config.yaml
num_classes: [3, 2, 2, 4, 4]
kernel_size: 3
stem: "single"
loss: "binary_cross_entropy"
beta2: 0.95
eps: 1e-08
one_sided: false
warmup_steps: 450
adamw_weight_decay_other_params: 0
Rows from block 8 of a small image classifier, named by matrix and row number. Rows with one number belong to one channel. Each number is 128 + 24 x the weight over its row's rms, rounded and kept within 0 to 255. All counts start at 0. Numbers have three digits each.
After each channel's rows are labels from the 100 images, of 14976, where the channel reaches its highest value: "strongest on" is what is common among them. Only what is clearly more common there than usual is listed. The data: telescope images of galaxies (Galaxy Zoo DECaLS). In brackets: how many of the 100.
# c3: 3x3 conv (model.blocks.8.c3.weight, 128x128x3x3, each kernel summed), inputs 0-127
# c1: pointwise conv (model.blocks.8.c1.weight, 128x128x1x1), inputs 0-127

c3.33:122098143127138112081140099096111140083130083140121156166150144164141075109141171095150152159121110099070165118108162113137121133104128129105141132085154155111083140149142111149139123133134095189124108112134127079141119104121111129120112129094131101105170134104151147111131178127110097149101122111127111095095123128134130131119100087124103125140155178150162124141164120115112126109146
c1.33:146100096106111110069170148085141141110117123138119127179136142147184127099128158133136156130152139071116135112086194115137133124118134151126136144103117146168092114136113143132179149133119129151104124104109122080157126124133166157162130095120138102141184119107154128104143162140117098115109133108107104124102137126141079141135116071138117119152137163147152131133150121117155134161148
strongest on: merging: merger (56)

c3.117:095112158121122077129137144176144124126125067106130115127149117127130168154101142130126147100088093162117080116119138129115093137100092142142113125152109157088118143120093131163086143119153099144151111114152118092154185126122136125131139149157122113150141117104107150117152177162129118119128137078129119102103147118110157150152137110128083148114111142107097176121151145142065129153157
c1.117:112105116112114072125139130166134127142105108144143132133127153152113165169122132127109160116121123123106112110112161150141111143113125150144109118125142136074122131125135135138094143160147076135153100130140128097124145127107134103144128132155137092141159136127147141134171192166115102124152120100117144136132112108115144121128154127119095105061083151028113150149145153119062140115142
strongest on: merging: merger (25)

c3.118:131134145088130114148111152110143124138122089094102045171131127130117112123160127161138112145106109157110131164117093071130125148100119127156150148168103108128141097127102095109098137134129162105110113143157129149119134118094115101122178127167166162118118117142126105098153145123107139145168144136117134166119088110107117161124115107084102115136134100148159169174127101101125124128081
c1.118:129132138098124103149161144123120145141120090100131078156130117141125059137138105145178130125107110146085160196111100125129131125099119114167144125161096104160157114134095098111108142117138157117111092136176112106118116123108130140152145120149159179111126118150108120093136174101146155152142133145109124138100107105108146124141119124091110125117145119131047143163147119094131109119107
strongest on: shape: featured or disk (90); edge-on disk: no (89); spiral arms: yes (81)

c3.28:151118118102112157065139108177095088147111159147106166089124135125215166130136133125156125146131123102099153102161089133140111124136148131110141144143105129145142159153108113137078142124125114130181143112128126154105107142150158127114111103122133112132124124111129083114147137120090114112138096147139120192111125103119163111105131142127138142139135147115205121121110157125129168104136
c1.28:146115120105118108069160129188130127157148153171124151095134135116181135138138158146099127111131127123116143091148109117156107110124144110102149158139148114158128143137095146143048162116123138110161147102117123167120125153148176127107101116112125084147126170097133112121142111090103079133112086132139138194103158108147132114137135121129142131131135106128187128153105121138136148107137
strongest on: edge-on disk: no (50); spiral arms: yes (45)

c3.69:133139155164149145123117124195134154146105140120162162122134144124145119101102127138106099067127177114137168174149107171107159117110109117086159161108120115100132149121156120151146115156107118189129148135109105092133112139128134127110139152123109096163133118080120114116084163102126133177125075122142114101110132143140158137123094099130128116126124075162140161101128138137106115142131
c1.69:124154179149151138106124110165162156143111133091152132117124169146150120123101140149114112075119163132116177168147080152124159122116103106122156162135119131100152146129138137183152143159091106165139129140139022110113121121111120146139157135128095080137156135113114110111111144115093144161123099137130145132094140151141132149118106150133110110134143105155119108108132113124121091127151
strongest on: spiral arms: yes (40)

c3.42:135132114076097085130156134140130171128083086090125149148122153102128139146127137123117151120130123105117168150084162094148128142138122124145110127129089152192147117141136170103128136106150142157087134131124137130133107123111177090126138145129191111132181106131156179138103101154096120122143133138119131150130118139176069128114086126110121106123103119111112117115087162099109114120123
c1.42:123117153094128109115158089156175181118094102109117127144135180123109128104133128146140137125146122092136141106093173105162158064159116119125140143133094119208139106134131134103131155103139151156144157121127145131115125123122190106115123138130193114120174086141167171114113117155117129109120131145092122134127122123161086114127107117129123112137119111110132128163114137090113125123102
strongest on: merging: merger (45)

c3.112:081110114131145143124094150138074102123102106101138141131113123143111132116149116127129161138054175159112156108134112110103078168156112150121098145142141112097121141130117141165086153159095183135145108143103091162095120127121148131115128132118117119132154125158092131134113073157120172150124125113130077065101100117088121139112145097110161125121152126134130138126137121112142142108137
c1.112:111128144126137134110108153127121098130103114126118138131118118144088108117140106148134144153078150156104155084107095104118101177156113130114133137143124148096114125139117164139110150169134143118175126145098065184116138134147135139126127132117113103117190116156095137119117065143114169142104098105121098106075085103092105115116120098111062117149169120117111145142142127120138131113143
strongest on: edge-on disk: yes (52); roundness: cigar-shaped (46)

c3.98:136124133131132110132119115136092114132112092129094120131168132117184156085106096127106144159122070082119108105079115137119141136135113094172143177057114135141076158136130133141128094135137143154151139145118121115102138084099142150150139161135123155136081132131164175115131111129138118100104155114102150142130164102084139103120139185118139108128107154143129123136133142157136116102157
c1.98:110117138140149070099128139142087100138131120079103128109157137118167141078133130129099121176127086092103104110076144125128124156143122110170127187099094142119084141137150124117116094156127125134136109147124129113114141088105135133155130151130115148146105128125141150070151113143149122103096150076102152134093153083085124083117151155118122121147102144149147122156128154129121106105146
strongest on: edge-on disk: no (70); shape: featured or disk (70); bar: no (40)

c3.20:118123145138155139167106093106127093094123125131150179134109074094137186127077125114141135128151138101114094125107130116085119117111116118150075118171156150142130152117067082101125140095122123141122137160125119144116128141151140120103153112126172138122103120132101138140159117137068111155103126121158143112090123116143163085119113133163148143100139077164127147148143164135130151132148
c1.20:120114134144156134130131128103133111074095108127122180127125052119162130122082126089172140126145130143113101128096129115110113121151110106158107089147134160126089185099101095129128130103121107138126131167146122124126136135160145140091172103158151121124068136104119133112167132118058105162115124146148147110114105109168147103113128136154144141121132106166110153156138154141132149118147
strongest on: roundness: in between (64)

c3.57:111080145088152123115133101140103136111154148097122141128178130138128141144120100167167119136089098139109146153075101104130109121135119143091127138131103147155141128099087090088165111133131145156127089138119148148167165108114097147146125123120118165107106095099088118116095141116128139120128086104180116110139110112111119142171150110139109085151093081165129138138134133153097136096165
c1.57:094071149132120151124123150138110114105150105105111132117148114139150113125084104166124130133099096132110162147101095141145110112109130150087117146103124140181142147112081026096152105128118136159119106144145135150125151141118109143114122111127109147159117129126075137125130122102105134155120126099173123145143111092108129184148136085135145092142088094122135113129159134162098116134134
strongest on: roundness: round (61)

c3.21:113156109109146134151089125104080145086127125139132126168115084108144141153112096176131128152096136134131169166107110149080134099087150100085104102119094116140098129112131122093151119112102146154139108131114159132100165103101153147134133091158138139110112128121145106106099107164131163167130144096142069086112169166122102124147157116088151099123135121145113128132141112127133120153157
c1.21:110143141100134126171103131114088151081124127118128143164127103035120137144084099184138120138119112146123130170127102140111135125105120122086118110113142131138127126092133101095146138096140135138111102132127160152092170129121171123117110107141150134115143121121125126103084088148081161166149140123127100104160146138115085153178143115133151137139097089115113139132153122131131147149177
strongest on: roundness: round (48)

c3.66:097124170128152123146133137169119109154120110185117150148124082134141144099111142145107119151111112128092141126133098129119067072113116153118113102142140136077138189126167177139154157111149140147126159115129107122114146097129154160107122076155147105130140198130110124134112120145134152128123120099116112087120121117088137136126164117108129111165146070101146133135113127119092123105135
c1.66:121149133123138148160140125173131138149131120190104157136142104154177144120098139136121154143132119118134134118111110126111111120073141129141128119165128129091152158112151142147150154119133114137123015107120089122109104132122127150153119134166156075139156181134147124138124140141146147117107140095111129087122129116092141118122159101166127132203127094134146129135118136124106132117091
strongest on: roundness: in between (69)

c3.30:112114111135125092103128144082096127118133105081116123142083146149182135139164119101109083129099151167093139146101065131145153126171104101127126105121139120125141123128131167123136102135100134123182107135144178118105156155105144099053130118152110122126108129134149121121154106109104142120090105120174122134124157094086138126118121087125136133094140095150143121171146147147145135151123
c1.30:114111092118118100092098140107094117091131098089117130146094150121145135143177127121138079031109145154122162143086087163167156109124114098149114120111121121123113145140122164135157101131106128082173126131157165132116166114121143112095146146148117137115100145141110116140121131113098161116086102117163125123115155099117114107125101111126117131095131105144144137160173148156148129131130
strongest on: edge-on disk: no (69); shape: featured or disk (69); bar: no (44)

c3.14:103133183189113133141124102244135084126142122113159088115139121090101127105130097137148113108137154135143110126113168117166128135152124152139164180151128112165099078139135117155168147099124085129138152145119135154120107132154110108134133152150122160120104140120147124121129133137138105117079139108132096158130113103124112126114116112154137158137124109121142112127155117118098094133141
c1.14:109101171146085155151097122177155086095154045107150097137147132114105118093163121134156121123131138079133105117167129132136100133164121157138163167120121102143104080118136124159171174132129122153149148132126130141140075115148116108140127132134104155125079152123148129103126139139146100153098139125160102145136132111121117119129121159136115148154143107131139120122167105117112105177160
strongest on: roundness: in between (83)

c3.75:110094132131158104094072133158098075119119102121149150134135090117113203133112159139113148122143095129146128150116097122161110119111119092123123111111113129103077137139137157091127135099178101128128135093130126106114171088145159136147121148156179142160131157124111148082084142125133143112132120115147166134126098108122177161151102086144128122124120128113114139135105136097082134154132
c1.75:116102132152162104119097134152104101090139102137110153142139131119125165191095147166111134126134118118136141129107124135146129136149110083116102100121121134138088155129115149091133120109169113109146125113126130133126164085134041144153104152136167151141151152124112157096077161153123146106139143109124161159143125104140142158159099067162108091133123161128116145142092143095109141142144
strongest on: merging: merger (31)

c3.110:133127138125116140108113131134104092144075161180134147151138136163118136104126143129133101168111136129183157109109145091123100112147127162183154087108119116153139111061139083159130124142100147134119125119101109144109161104150104134139133106125130138135115155171108128108148118096143110134077074128107087118150127142139132091153151143155147152153128134118066153147150099120158104144109
c1.110:131116154135112149112126166126124121115081136152126131129131157152144104130082137143129123165095140130158159102091118098110085109150118162151143093118108139150114120058146094125137121134086157124141113103127110177117143122178126114135157101140136119123129162179119133100148112087133100146074068124105088112154136135133152102112136070141139146161142131147086149145145140122152099117116
strongest on: roundness: in between (63)

c3.119:095154149124177123158125123156091112105100136121109090105160094124108161215138130124153156145125140128187095101114138127144099164085121143098121168110125125115082153166105130115153139178135132115147126103152126104104121091144127094120113127126136127134143108124142111088139121175128099149118075135134120106144126127143125136106132163122124122137101157160130104146107102128088176118112
c1.119:115172152132169092132107155097102148102087117117140123125160112124134127185109133127169167130109122134174104117115131108148130139114138148085120124099150103111100157132114119113100089134143145131148140092142101097078142114101145102134100118127138152090142106132173143079138160186145133137138117126159108097123113130128104143157117159153147130105096101144103044125110134131115136154117
strongest on: roundness: round (50); merging: merger (31)

c3.10:151143119144112134123122144165122172163124100114191132121107124113130125146140132207112095118102137130122151123142127158125188124134170134102163142139093137114107092104088134169133110152112141150142175129113145141153157165121120139143122154099124092108083087144139136102154108097121126100148131111158146124142126140136103163156092143144116106144085115108126108134116081134068138113147
c1.10:146162160130135143138114160124035189152127093145162121133120138136134103135113138163117116101100143151134104088156128137154157122133156131112172142122127143114136117108143106141140133161139149141117150145112129134140135155117136165170133178109079095121110096158155135097140126079094090107149152117163151149148131135135123158135105129178130120151094106132139114120111099154069136122135
strongest on: edge-on disk: yes (29)

c3.3:075152167123151159119129134200113080123098138169119108127091142146144121089134153127118105137128159080150146127078122097120103129107104113182126101139120124101153115124191124100156095149131143096149115140121136113151128089129128137142117091121129150155130130084140142075109153133130115100130147122153148123148150145146111146092146118124141111103139057130128140142115122090101145133148
c1.3:117117166049152151093121104161089097117112110153146111108088142138140073106127141096133131119117150085173124146106139080109102176096130118162115125137123137105135127096160120091144123121138103111165097128122124127146134120151156142106112110125121146160128155091114170066106171144145128104121149130147147144130152099140108152112134105132153130102132066115090150147123117122128133127138
strongest on: shape: featured or disk (74); edge-on disk: no (71); bar: no (31)

c3.73:133104111110102124116120147137101133142106165112138111130123149111141151133130102151152113160109133156142104169143123111121093105107121161119121147117119129132123112161135093131083099137141091153107117094131135154147098090137112107173131139182138114087126130134119101086108140154154118096152094160140156108070100117131132125124198146062156156118148138064110136160115108116104137133092
c1.73:145125124102120108127132137132110132109131145138121127102105149122098120151127136131153117171132132168132097144133116139100120109125118144085133154111123119164140162117137112132078126113140152153109156105137108141172134042119096145180143128159091141098114161127151125106120134136145110124155088157122142120077101127130151102144182155062149163101120151092105164166130118084107112155102
strongest on: roundness: round (53)

c3.108:160145121132118073109112132130138079109129138079125159127143143112156158127118099108089174138152124130111092139104161142135162139096147151166156097116110137128143141135122138129170130100125114124102101125113105098142155158108113095159125092147178098114140137118154166140112155131187118101076134133103110145126105141172081115118175112084125156142132150134143150132173148120122146123098
c1.108:134124154116111092125133136117170078093132130099132151151158122113166138108075119137099157130153124150098088122110147075097141111095157153151177108107124114114110160130126131126145131126148107146115119163124109089118136152126121138132115085165142099107148117133174138153128141132176124098070142120127144139135110087147093097072137091100138157127120123154134122136188142118141169113130
strongest on: roundness: round (41)

c3.92:120124151141124147096138174120160127143114128095140100124150099128169174140157111103141180133149103082153122118115152123144117123118103124116113126078132130214122149143116115088119147120168129161107098135112135140087140142107165145159123106128145100130152143114149146123093178112126097095119119122111144060146137126131122104130121157136121115102104112130075139197117123119125106132131
c1.92:129100146131130151094123162123125126165094125095156098136142140123164169139144112096131195139145128084158120109079168104149137133099116133112113113100111125194129117115116110077139124158165120161124143131111123131100135099125158136177116110124141098146149131102132132127113174070128103099134098122110120054159147117132128125128104149136111122101106128108103123181109105135129135126145
strongest on: merging: merger (70)

c3.67:145082148129099198146101115143121145131131126091096130123134145122132118132113112099154121179084140107108108151109165165129117138117104081136153116163159122123133093123155154107131148158147106102099116148148119123073119119156133171125102115116155155106087111134131118151124125118113090113147107081145143141130128129122187091121168090108133123100176113151099122175121127135143092142141
c1.67:113116170120119179140124105132127149099144121090126114128134150106150130124135119111150137157111152115083103133121168141142136126120114093102137148176153141127126121111158157143129150136132133101091138044137134119088115119168143171119139132107152151093096134097136137151149127126146108110139110104118152121106132118138177104099160103128122142061192104152073082159124116148125110135137
strongest on: roundness: in between (77)

c3.88:138121090155135160097131133077115104147140089137132126122097077151186175137159100083133153128094140141142135143167117103141160121147110123075126173085128119132148147142147098109136130146091126156148139116130129111111160089133136161086130106146122126113109114143090099127135121142124171089111087079092122122135157122125113146071138119122132141144130150120150135170120143124081114141132
c1.88:165144111150145136081135114107145091156122120153130106147100090165154144144130101123130164107108120120119147134124105128112121138151127148100126161112109124113184148119158097099117141147112167176141138117112127112123154094125172121114098118106132116091124099161111014150119108112117155088108132105089119156135150131138123116065129128116157145122148125111146131169126115136102131131130
strongest on: roundness: cigar-shaped (31)

c3.38:100100125188122123089069104105113123144080120124136131128135092126128133084167090086117109114141103116126100084116131156135095160132124136134139089142142117166076129125159121116101125112133143143115070111117104132134141100121153156117127174132116154140143157120133188123121109125165134123121091093124116140126139133120123127174144109133108117136110192134156161141181160130115108156122
c1.38:108117119133131077101097093126138130109108127164144114118130091114114138101143094096102081130136130114105101109129061136136106135154121125121151165100199115170128159098147118144145121127144118131112111137137094109154106098126192144161116179123139134119160144132161158126153131198149126125109100122125137111081130120099125160135142132137118117135077159150141131139139145126120083134094
strongest on: merging: merger (58); roundness: round (41)

c3.56:150103162115142130145104105137086158152128134122117065129112098131147135111090098142170104128110146105113154118121112133115103150112165091135194120138165110168092086113106144143135150111101106121106148127102135106153096123121127116172123168110131107110109126118122138101153145136088098100138097096124155131141152170129110139107090141143155129127096173158120125121130100170108102110185
c1.56:162126120121156122150115133097119169161138141128150078122124106144135133107103096156161128144117156105155115116110121142132119112114145116123160130146145128148108072083000142157149132135079119135131128123103131088158097147125131124167132155122111098135112133139119126126163124127108104139115128119119166127178130149134096147141112119133143123121094159138120123111128088148105102106165
strongest on: edge-on disk: no (88); shape: featured or disk (88); bar: strong (31)

c3.68:157101144124129111132120128106158159081152105114113130155081138084133137105114073159118169107072125095090130136159152140148132151115130130126116075085150143168144118128126104123108080133090126113129107126103121159163146145122166142159170148097153160103102124150120146143120119132132100116122137096121122109152124197112144138154110118161126157115091163130135116160150113118164147133147
c1.68:109111134117140100148121134099120139099140127095139113139103153114133164115122082125136162121105131126094127154159141188143127128108112149117149103105145129149104113115104119120094097142158093092143085134006130161174134167125126103162163154134144142109125116137117136146133120155104121124131127104123139114139117150092152136170132138148126138077109133142144134151165089116138129147163
strongest on: roundness: round (61)

c3.52:106078129123163113132078097135131140110161125124128142123141143112143145140114135104134120108074114115128100123118142150133082158125137166114098124106124109136126119136152092102129149119114155132112103135143105124093160080119125149182095156138124149129172170122138099101104121156128123110109112103132107073171123164093135154132141118149125111113149133150093122116120159126021113110131
c1.52:093092118105147138113088108144107144105131119129108125105166124121144154111142152114151128116097123110129127123129140187149084140122136162109114112128131069032117150115135100093118133116119119129116124139123102119114136082088128131159107155154132148121148171097128143119113129155135135111152093120108085066186123152101145152140147131140131101125127123144126117102125125093064105123118
strongest on: merging: merger (51)

c3.22:143107149116162163069099087129119144103112137155184125104112201127128159112148143086186121111142144146158119139126116137135103109104134110126131119080082136128114124137121114104138138131158132165143116132124135137159132141132132108132100123085152114161124072135124128098136139180106117150113121094132090098124116137113168119090143107117139129105095095125149164131116147118195111141126
c1.22:112113136106155151077144104101116125088118120130157117108115175141074167121167137059168141131152134129142144152127107121141087120090148105135116106081120142138094127121113132112145138129150144167147111110116131136163121108130107090145108122067115141159138091107110096123135155155113161146135106101111092101108100089121145098103148098114131130109104109145160164140112129141181140154126
strongest on: shape: featured or disk (76); edge-on disk: no (75); spiral arms: yes (66)

c3.86:139150137172147145088052178180078130121182192144113101080165113136111114133102164107118113109126107148136127115134140122129092132141112150070140148126096107147145121137138101139089152152123127124139152101107150113163150109145106146171154132109120183135122105104101140150141130124099124113095092124103106115140135123128118101134105133130156138154122140122121149164112111131137095141131
c1.86:141144154152141137121110153164125125151173176171122095100172109143084107143127165114127087123102133110126153127133135102118103116152093135096153136130115097132136121140120090123117159139117145143167173120082169133151125112134101159155147140129126149120154150018106129148132133152108136107128103126091140100138155107114089102132088150143166144165123132124142145124130138137124104140117
strongest on: roundness: cigar-shaped (27)

c3.85:134117170105098096127126138160128135142115148135139164100138147145118158078082103157126141126122100150139098121132120144138095113099151143109156140198121092123115125157198155126137109139087133118188137132128117128123147084119111141130123115127108157130102106133115127169153102147152182102098080092080150146143175135132136107163130128130106159100131132102141116133155114124143123087130
c1.85:146100178130108099112122136136108118124104122108147136156122166139138152101105123147133126142101088145154129164126132147116119107129139134154098125192140104104114115135175115117137101135130157114154162123094111113154118137123101135107126099122122128108134016117102103182139113159118156077144111129089153134115167122129118145140102144089109152095141141118174121125133107115136163124165
strongest on: spiral arms: yes (40)

c3.124:107126125124132147139139071117103120131124116123132113113141155128095124110138127132094137136095141091127154132099122137136137123115127153089146180102101147124134153137126114102129120111137124120115129136164100075125132111143113153090110103144102100175121122125134128194177150156159134141127153105116154113137123143095142196129191147126140093089169084115123158127093092074092138123158
c1.124:113092162119115133147137113113112133132112142115166129116156152108096113137119129129089138154107132116148149136103147140115129148094147129086132149074139141131092130102138101152125121115175157093100144098133089110107109093123106167102110120095118104132134129143139127163158142181102146113109141135127125111109144122139154160139157121106150084094161083132120144118081106087039147098157
strongest on: edge-on disk: no (60); shape: featured or disk (60); spiral arms: yes (42)

c3.62:147119107115122092078136089091132126180122089112102093163155128154116147157153157131130174129127103136144128131093156157112152171141097132125139133153132175115122151129118141138119150109147148138140117109122119085109150152116139156162119133134146121152119144125125174111114141118088157084154115102130122125139083116139147116089094071109126109119139138153163134218134135104097120147127
c1.62:134113076122133078090104108107118118151114089132104081156119124148145151178125165160128124121116098114151122136109154138115129160148114121148160127128144151130121166140108127145098169117046127145151133129120107100108147168136121135153122133108136105131141162116153140109111162158096166099141094107136147124120092113146156122121114083122145094116132156155167148178119124099066122141122
strongest on: merging: merger (35)

c3.114:113135156118145111130101122104134120110151118163103113136162123177089122122102123133136094122118082119122141106110129106079108123128096133106152125117094130103158135110130085121064110125071127133116179112093120158133146085110132112142131123149135140197169093151101142149080132126158157146120148135129146122116117166115134108169129161113171112134104085091109159113133108115106106100124
c1.114:096159150127133120136085135114116142099147139154125130149169153171094095121105116141146115117120100129124152109109125119073106103121112131134151102109088100097154127103120088116094118113104105139095167112117123170128141089118102137117123140153149131187162068133128141145097145151165129134120146136125141128145114158134151113195148152142163126075096089105082156132117104126109125109110
strongest on: roundness: in between (66)

c3.78:119155127079125115148129122115106138108087127132124142130121140147103124083120077128168130119105110127116111154126110184144092090119094150109120152094081146101166210118089119110125120178131132160155118108134136151141127134123126147129185157143192145148143073107094125135104099126126107145119138077120155106135114123104143134133114143127132155139103132115148127142174103147129121117140
c1.78:145126123102137113156150101136094108100113120161112130126138132179115112109127100132143108115110107134096143146155152146129074096124107147126115136118122134118158176104104117129141106165119104167137108088155122122162133146124136169115059145150197082168145111121123121119095120106119082160094156080110164086111118102145138133155119155121147146145118129122101146154169109156118097117130
strongest on: roundness: in between (73)

c3.26:110123124078147126118121130117089120051136117150079133100079128183111136147088163164149088124149132154127160128131134108125105137170096135143110126146092127144107118118119097132136128136121094165129151110142110154143146146152115125137108069161129160129124132106097112122118140128103151136125110141135148140082104095075106128130131123104132134121189108112148135108130119128188086145153
c1.26:108103134064137143144125154112101106087106138130085144146106106180134137133077059146150128135124119157125127123119123120132102114155076123146125124131095140146095137118108119149139133112151087138153159102119122152167133129151132117140117092156118169116141143099096117119138137104089153139136114144119137139071147076091095125122111129108146145135193097115152120145168114114165101132153
strongest on: roundness: in between (64)

c3.0:211133079178137145154127151081098115091065109136116110140132119132142146129241138158123106138126101119114131101093136118134092131106117122105105173123096121150142078127117120125130150102136122156127144132125147139139135152139136095181135146138133106124107133123120119120151109146089126118147140092132157136149150099127111132155113144148107140154141129133152117110128120153098131112113
c1.0:088118086169140122137126140123106125090049086145113108128122110132145146111175120147120117146145116093104147095123124102121112131104143110100133150144065107149127055114121114152104140089147103183119133144127147136150117158171129116174132164143120134116103118096119119073142133138086109120157143106167165126163150094142113107122110127151115135154135138133160131136128132142114132099140
strongest on: spiral arms: yes (40)

c3.60:091117124152121113105110139124111166113075114071123126174127132157101116174175141111140124142130103138135096117132117122114129125149077103076133115107155121099134151149127140153138082158125155115159160140154107115115148128132133163126129146159183148152193126110114144111148149142099159119160138101092106077081109089115123126098098117118111104123150110107111124141142109138090125114122
c1.60:094121119138149153102138158172101129128100094093112137166132129134113149173118121125122122106136140150141128140114097126115108143144100091101117128134140156109103130149143135147149017147137117117114125131159100164115147143145136189129119148132188189123154105127106154130122141130091155121131137100101079111097140095135136110124096103144157108141131134133147101159132101136096153108122
strongest on: edge-on disk: yes (49); roundness: cigar-shaped (33)

c3.97:119149127119123087130176146142146123113104138100141176127114115143104126140086151143110124101171139160152147132133109127119116144110116128088110191131109141158114146122131175132138143144132178112142174105127155132165115094097128156128087117076130127130136143131140143118117138152106155082115123199137135176117124124091089097145148111116114134132118171135131109118136121103098169152068
c1.97:121150142129126125117153151147158145114110113104118165141120108154117154150090134154095146087153151167152134125143095121124129146120127099103118159158087103130097129127129172110098124144132188119131121125138141118120129085102130143144104094090121146154169133103110149119140126143087098123128030190146107166101110104118119130171149097134138132153149124130095120132122130109106158141085
strongest on: edge-on disk: yes (76); shape: featured or disk (76)

c3.23:144120122114101105088126153132149161140068118124138152137105169131130151152135166076100179115098143128139100128112185116119112141108147101140083125101128136181114150095086141090149110150150123156150146095104149090136120122130128134119127122133155109131144151100139168151127129148131114098163081093123160096124126112147119125089081132150132149137080134147166132164093151120117142121146
c1.23:117112138125112106102123144145137130137085116136139165125123125142125079161118155096108170132089108096145125151114148123130113136117135124143078101092140157182097135135105139069166117157181102165134151119124140104116140133123134121096082124113158124112171154088138145150109141153146103093146098129122190101117146113130102117086099130112113128101098125125147119147114192118167132109129
strongest on: merging: merger (62)

c3.120:129130127121152090132107138136105094159077099093106128132112124130107106089127106118146124092068117151130107167098172083106103134132122141137159137134154137159105117097163145134134126141100085167128120176105104112182127095131113087158127125150109157122140126134091171124147133148159135125141105105143114142138141095107121138094119089140146140093158130144151132197129145130089152153131
c1.120:137128100134122102133106162125095125148083095090121146129111131140145135098120098132126135117065115115143140158110183120089087137135089137132151116144175140167114110103153113161126135126092068155164094170115100098158143097125130117168109127115119159105141143108082168128131123144115143120163121132142082099151140112085138131125079101159138127109149128144148141091129096126113151134124
strongest on: merging: merger (44)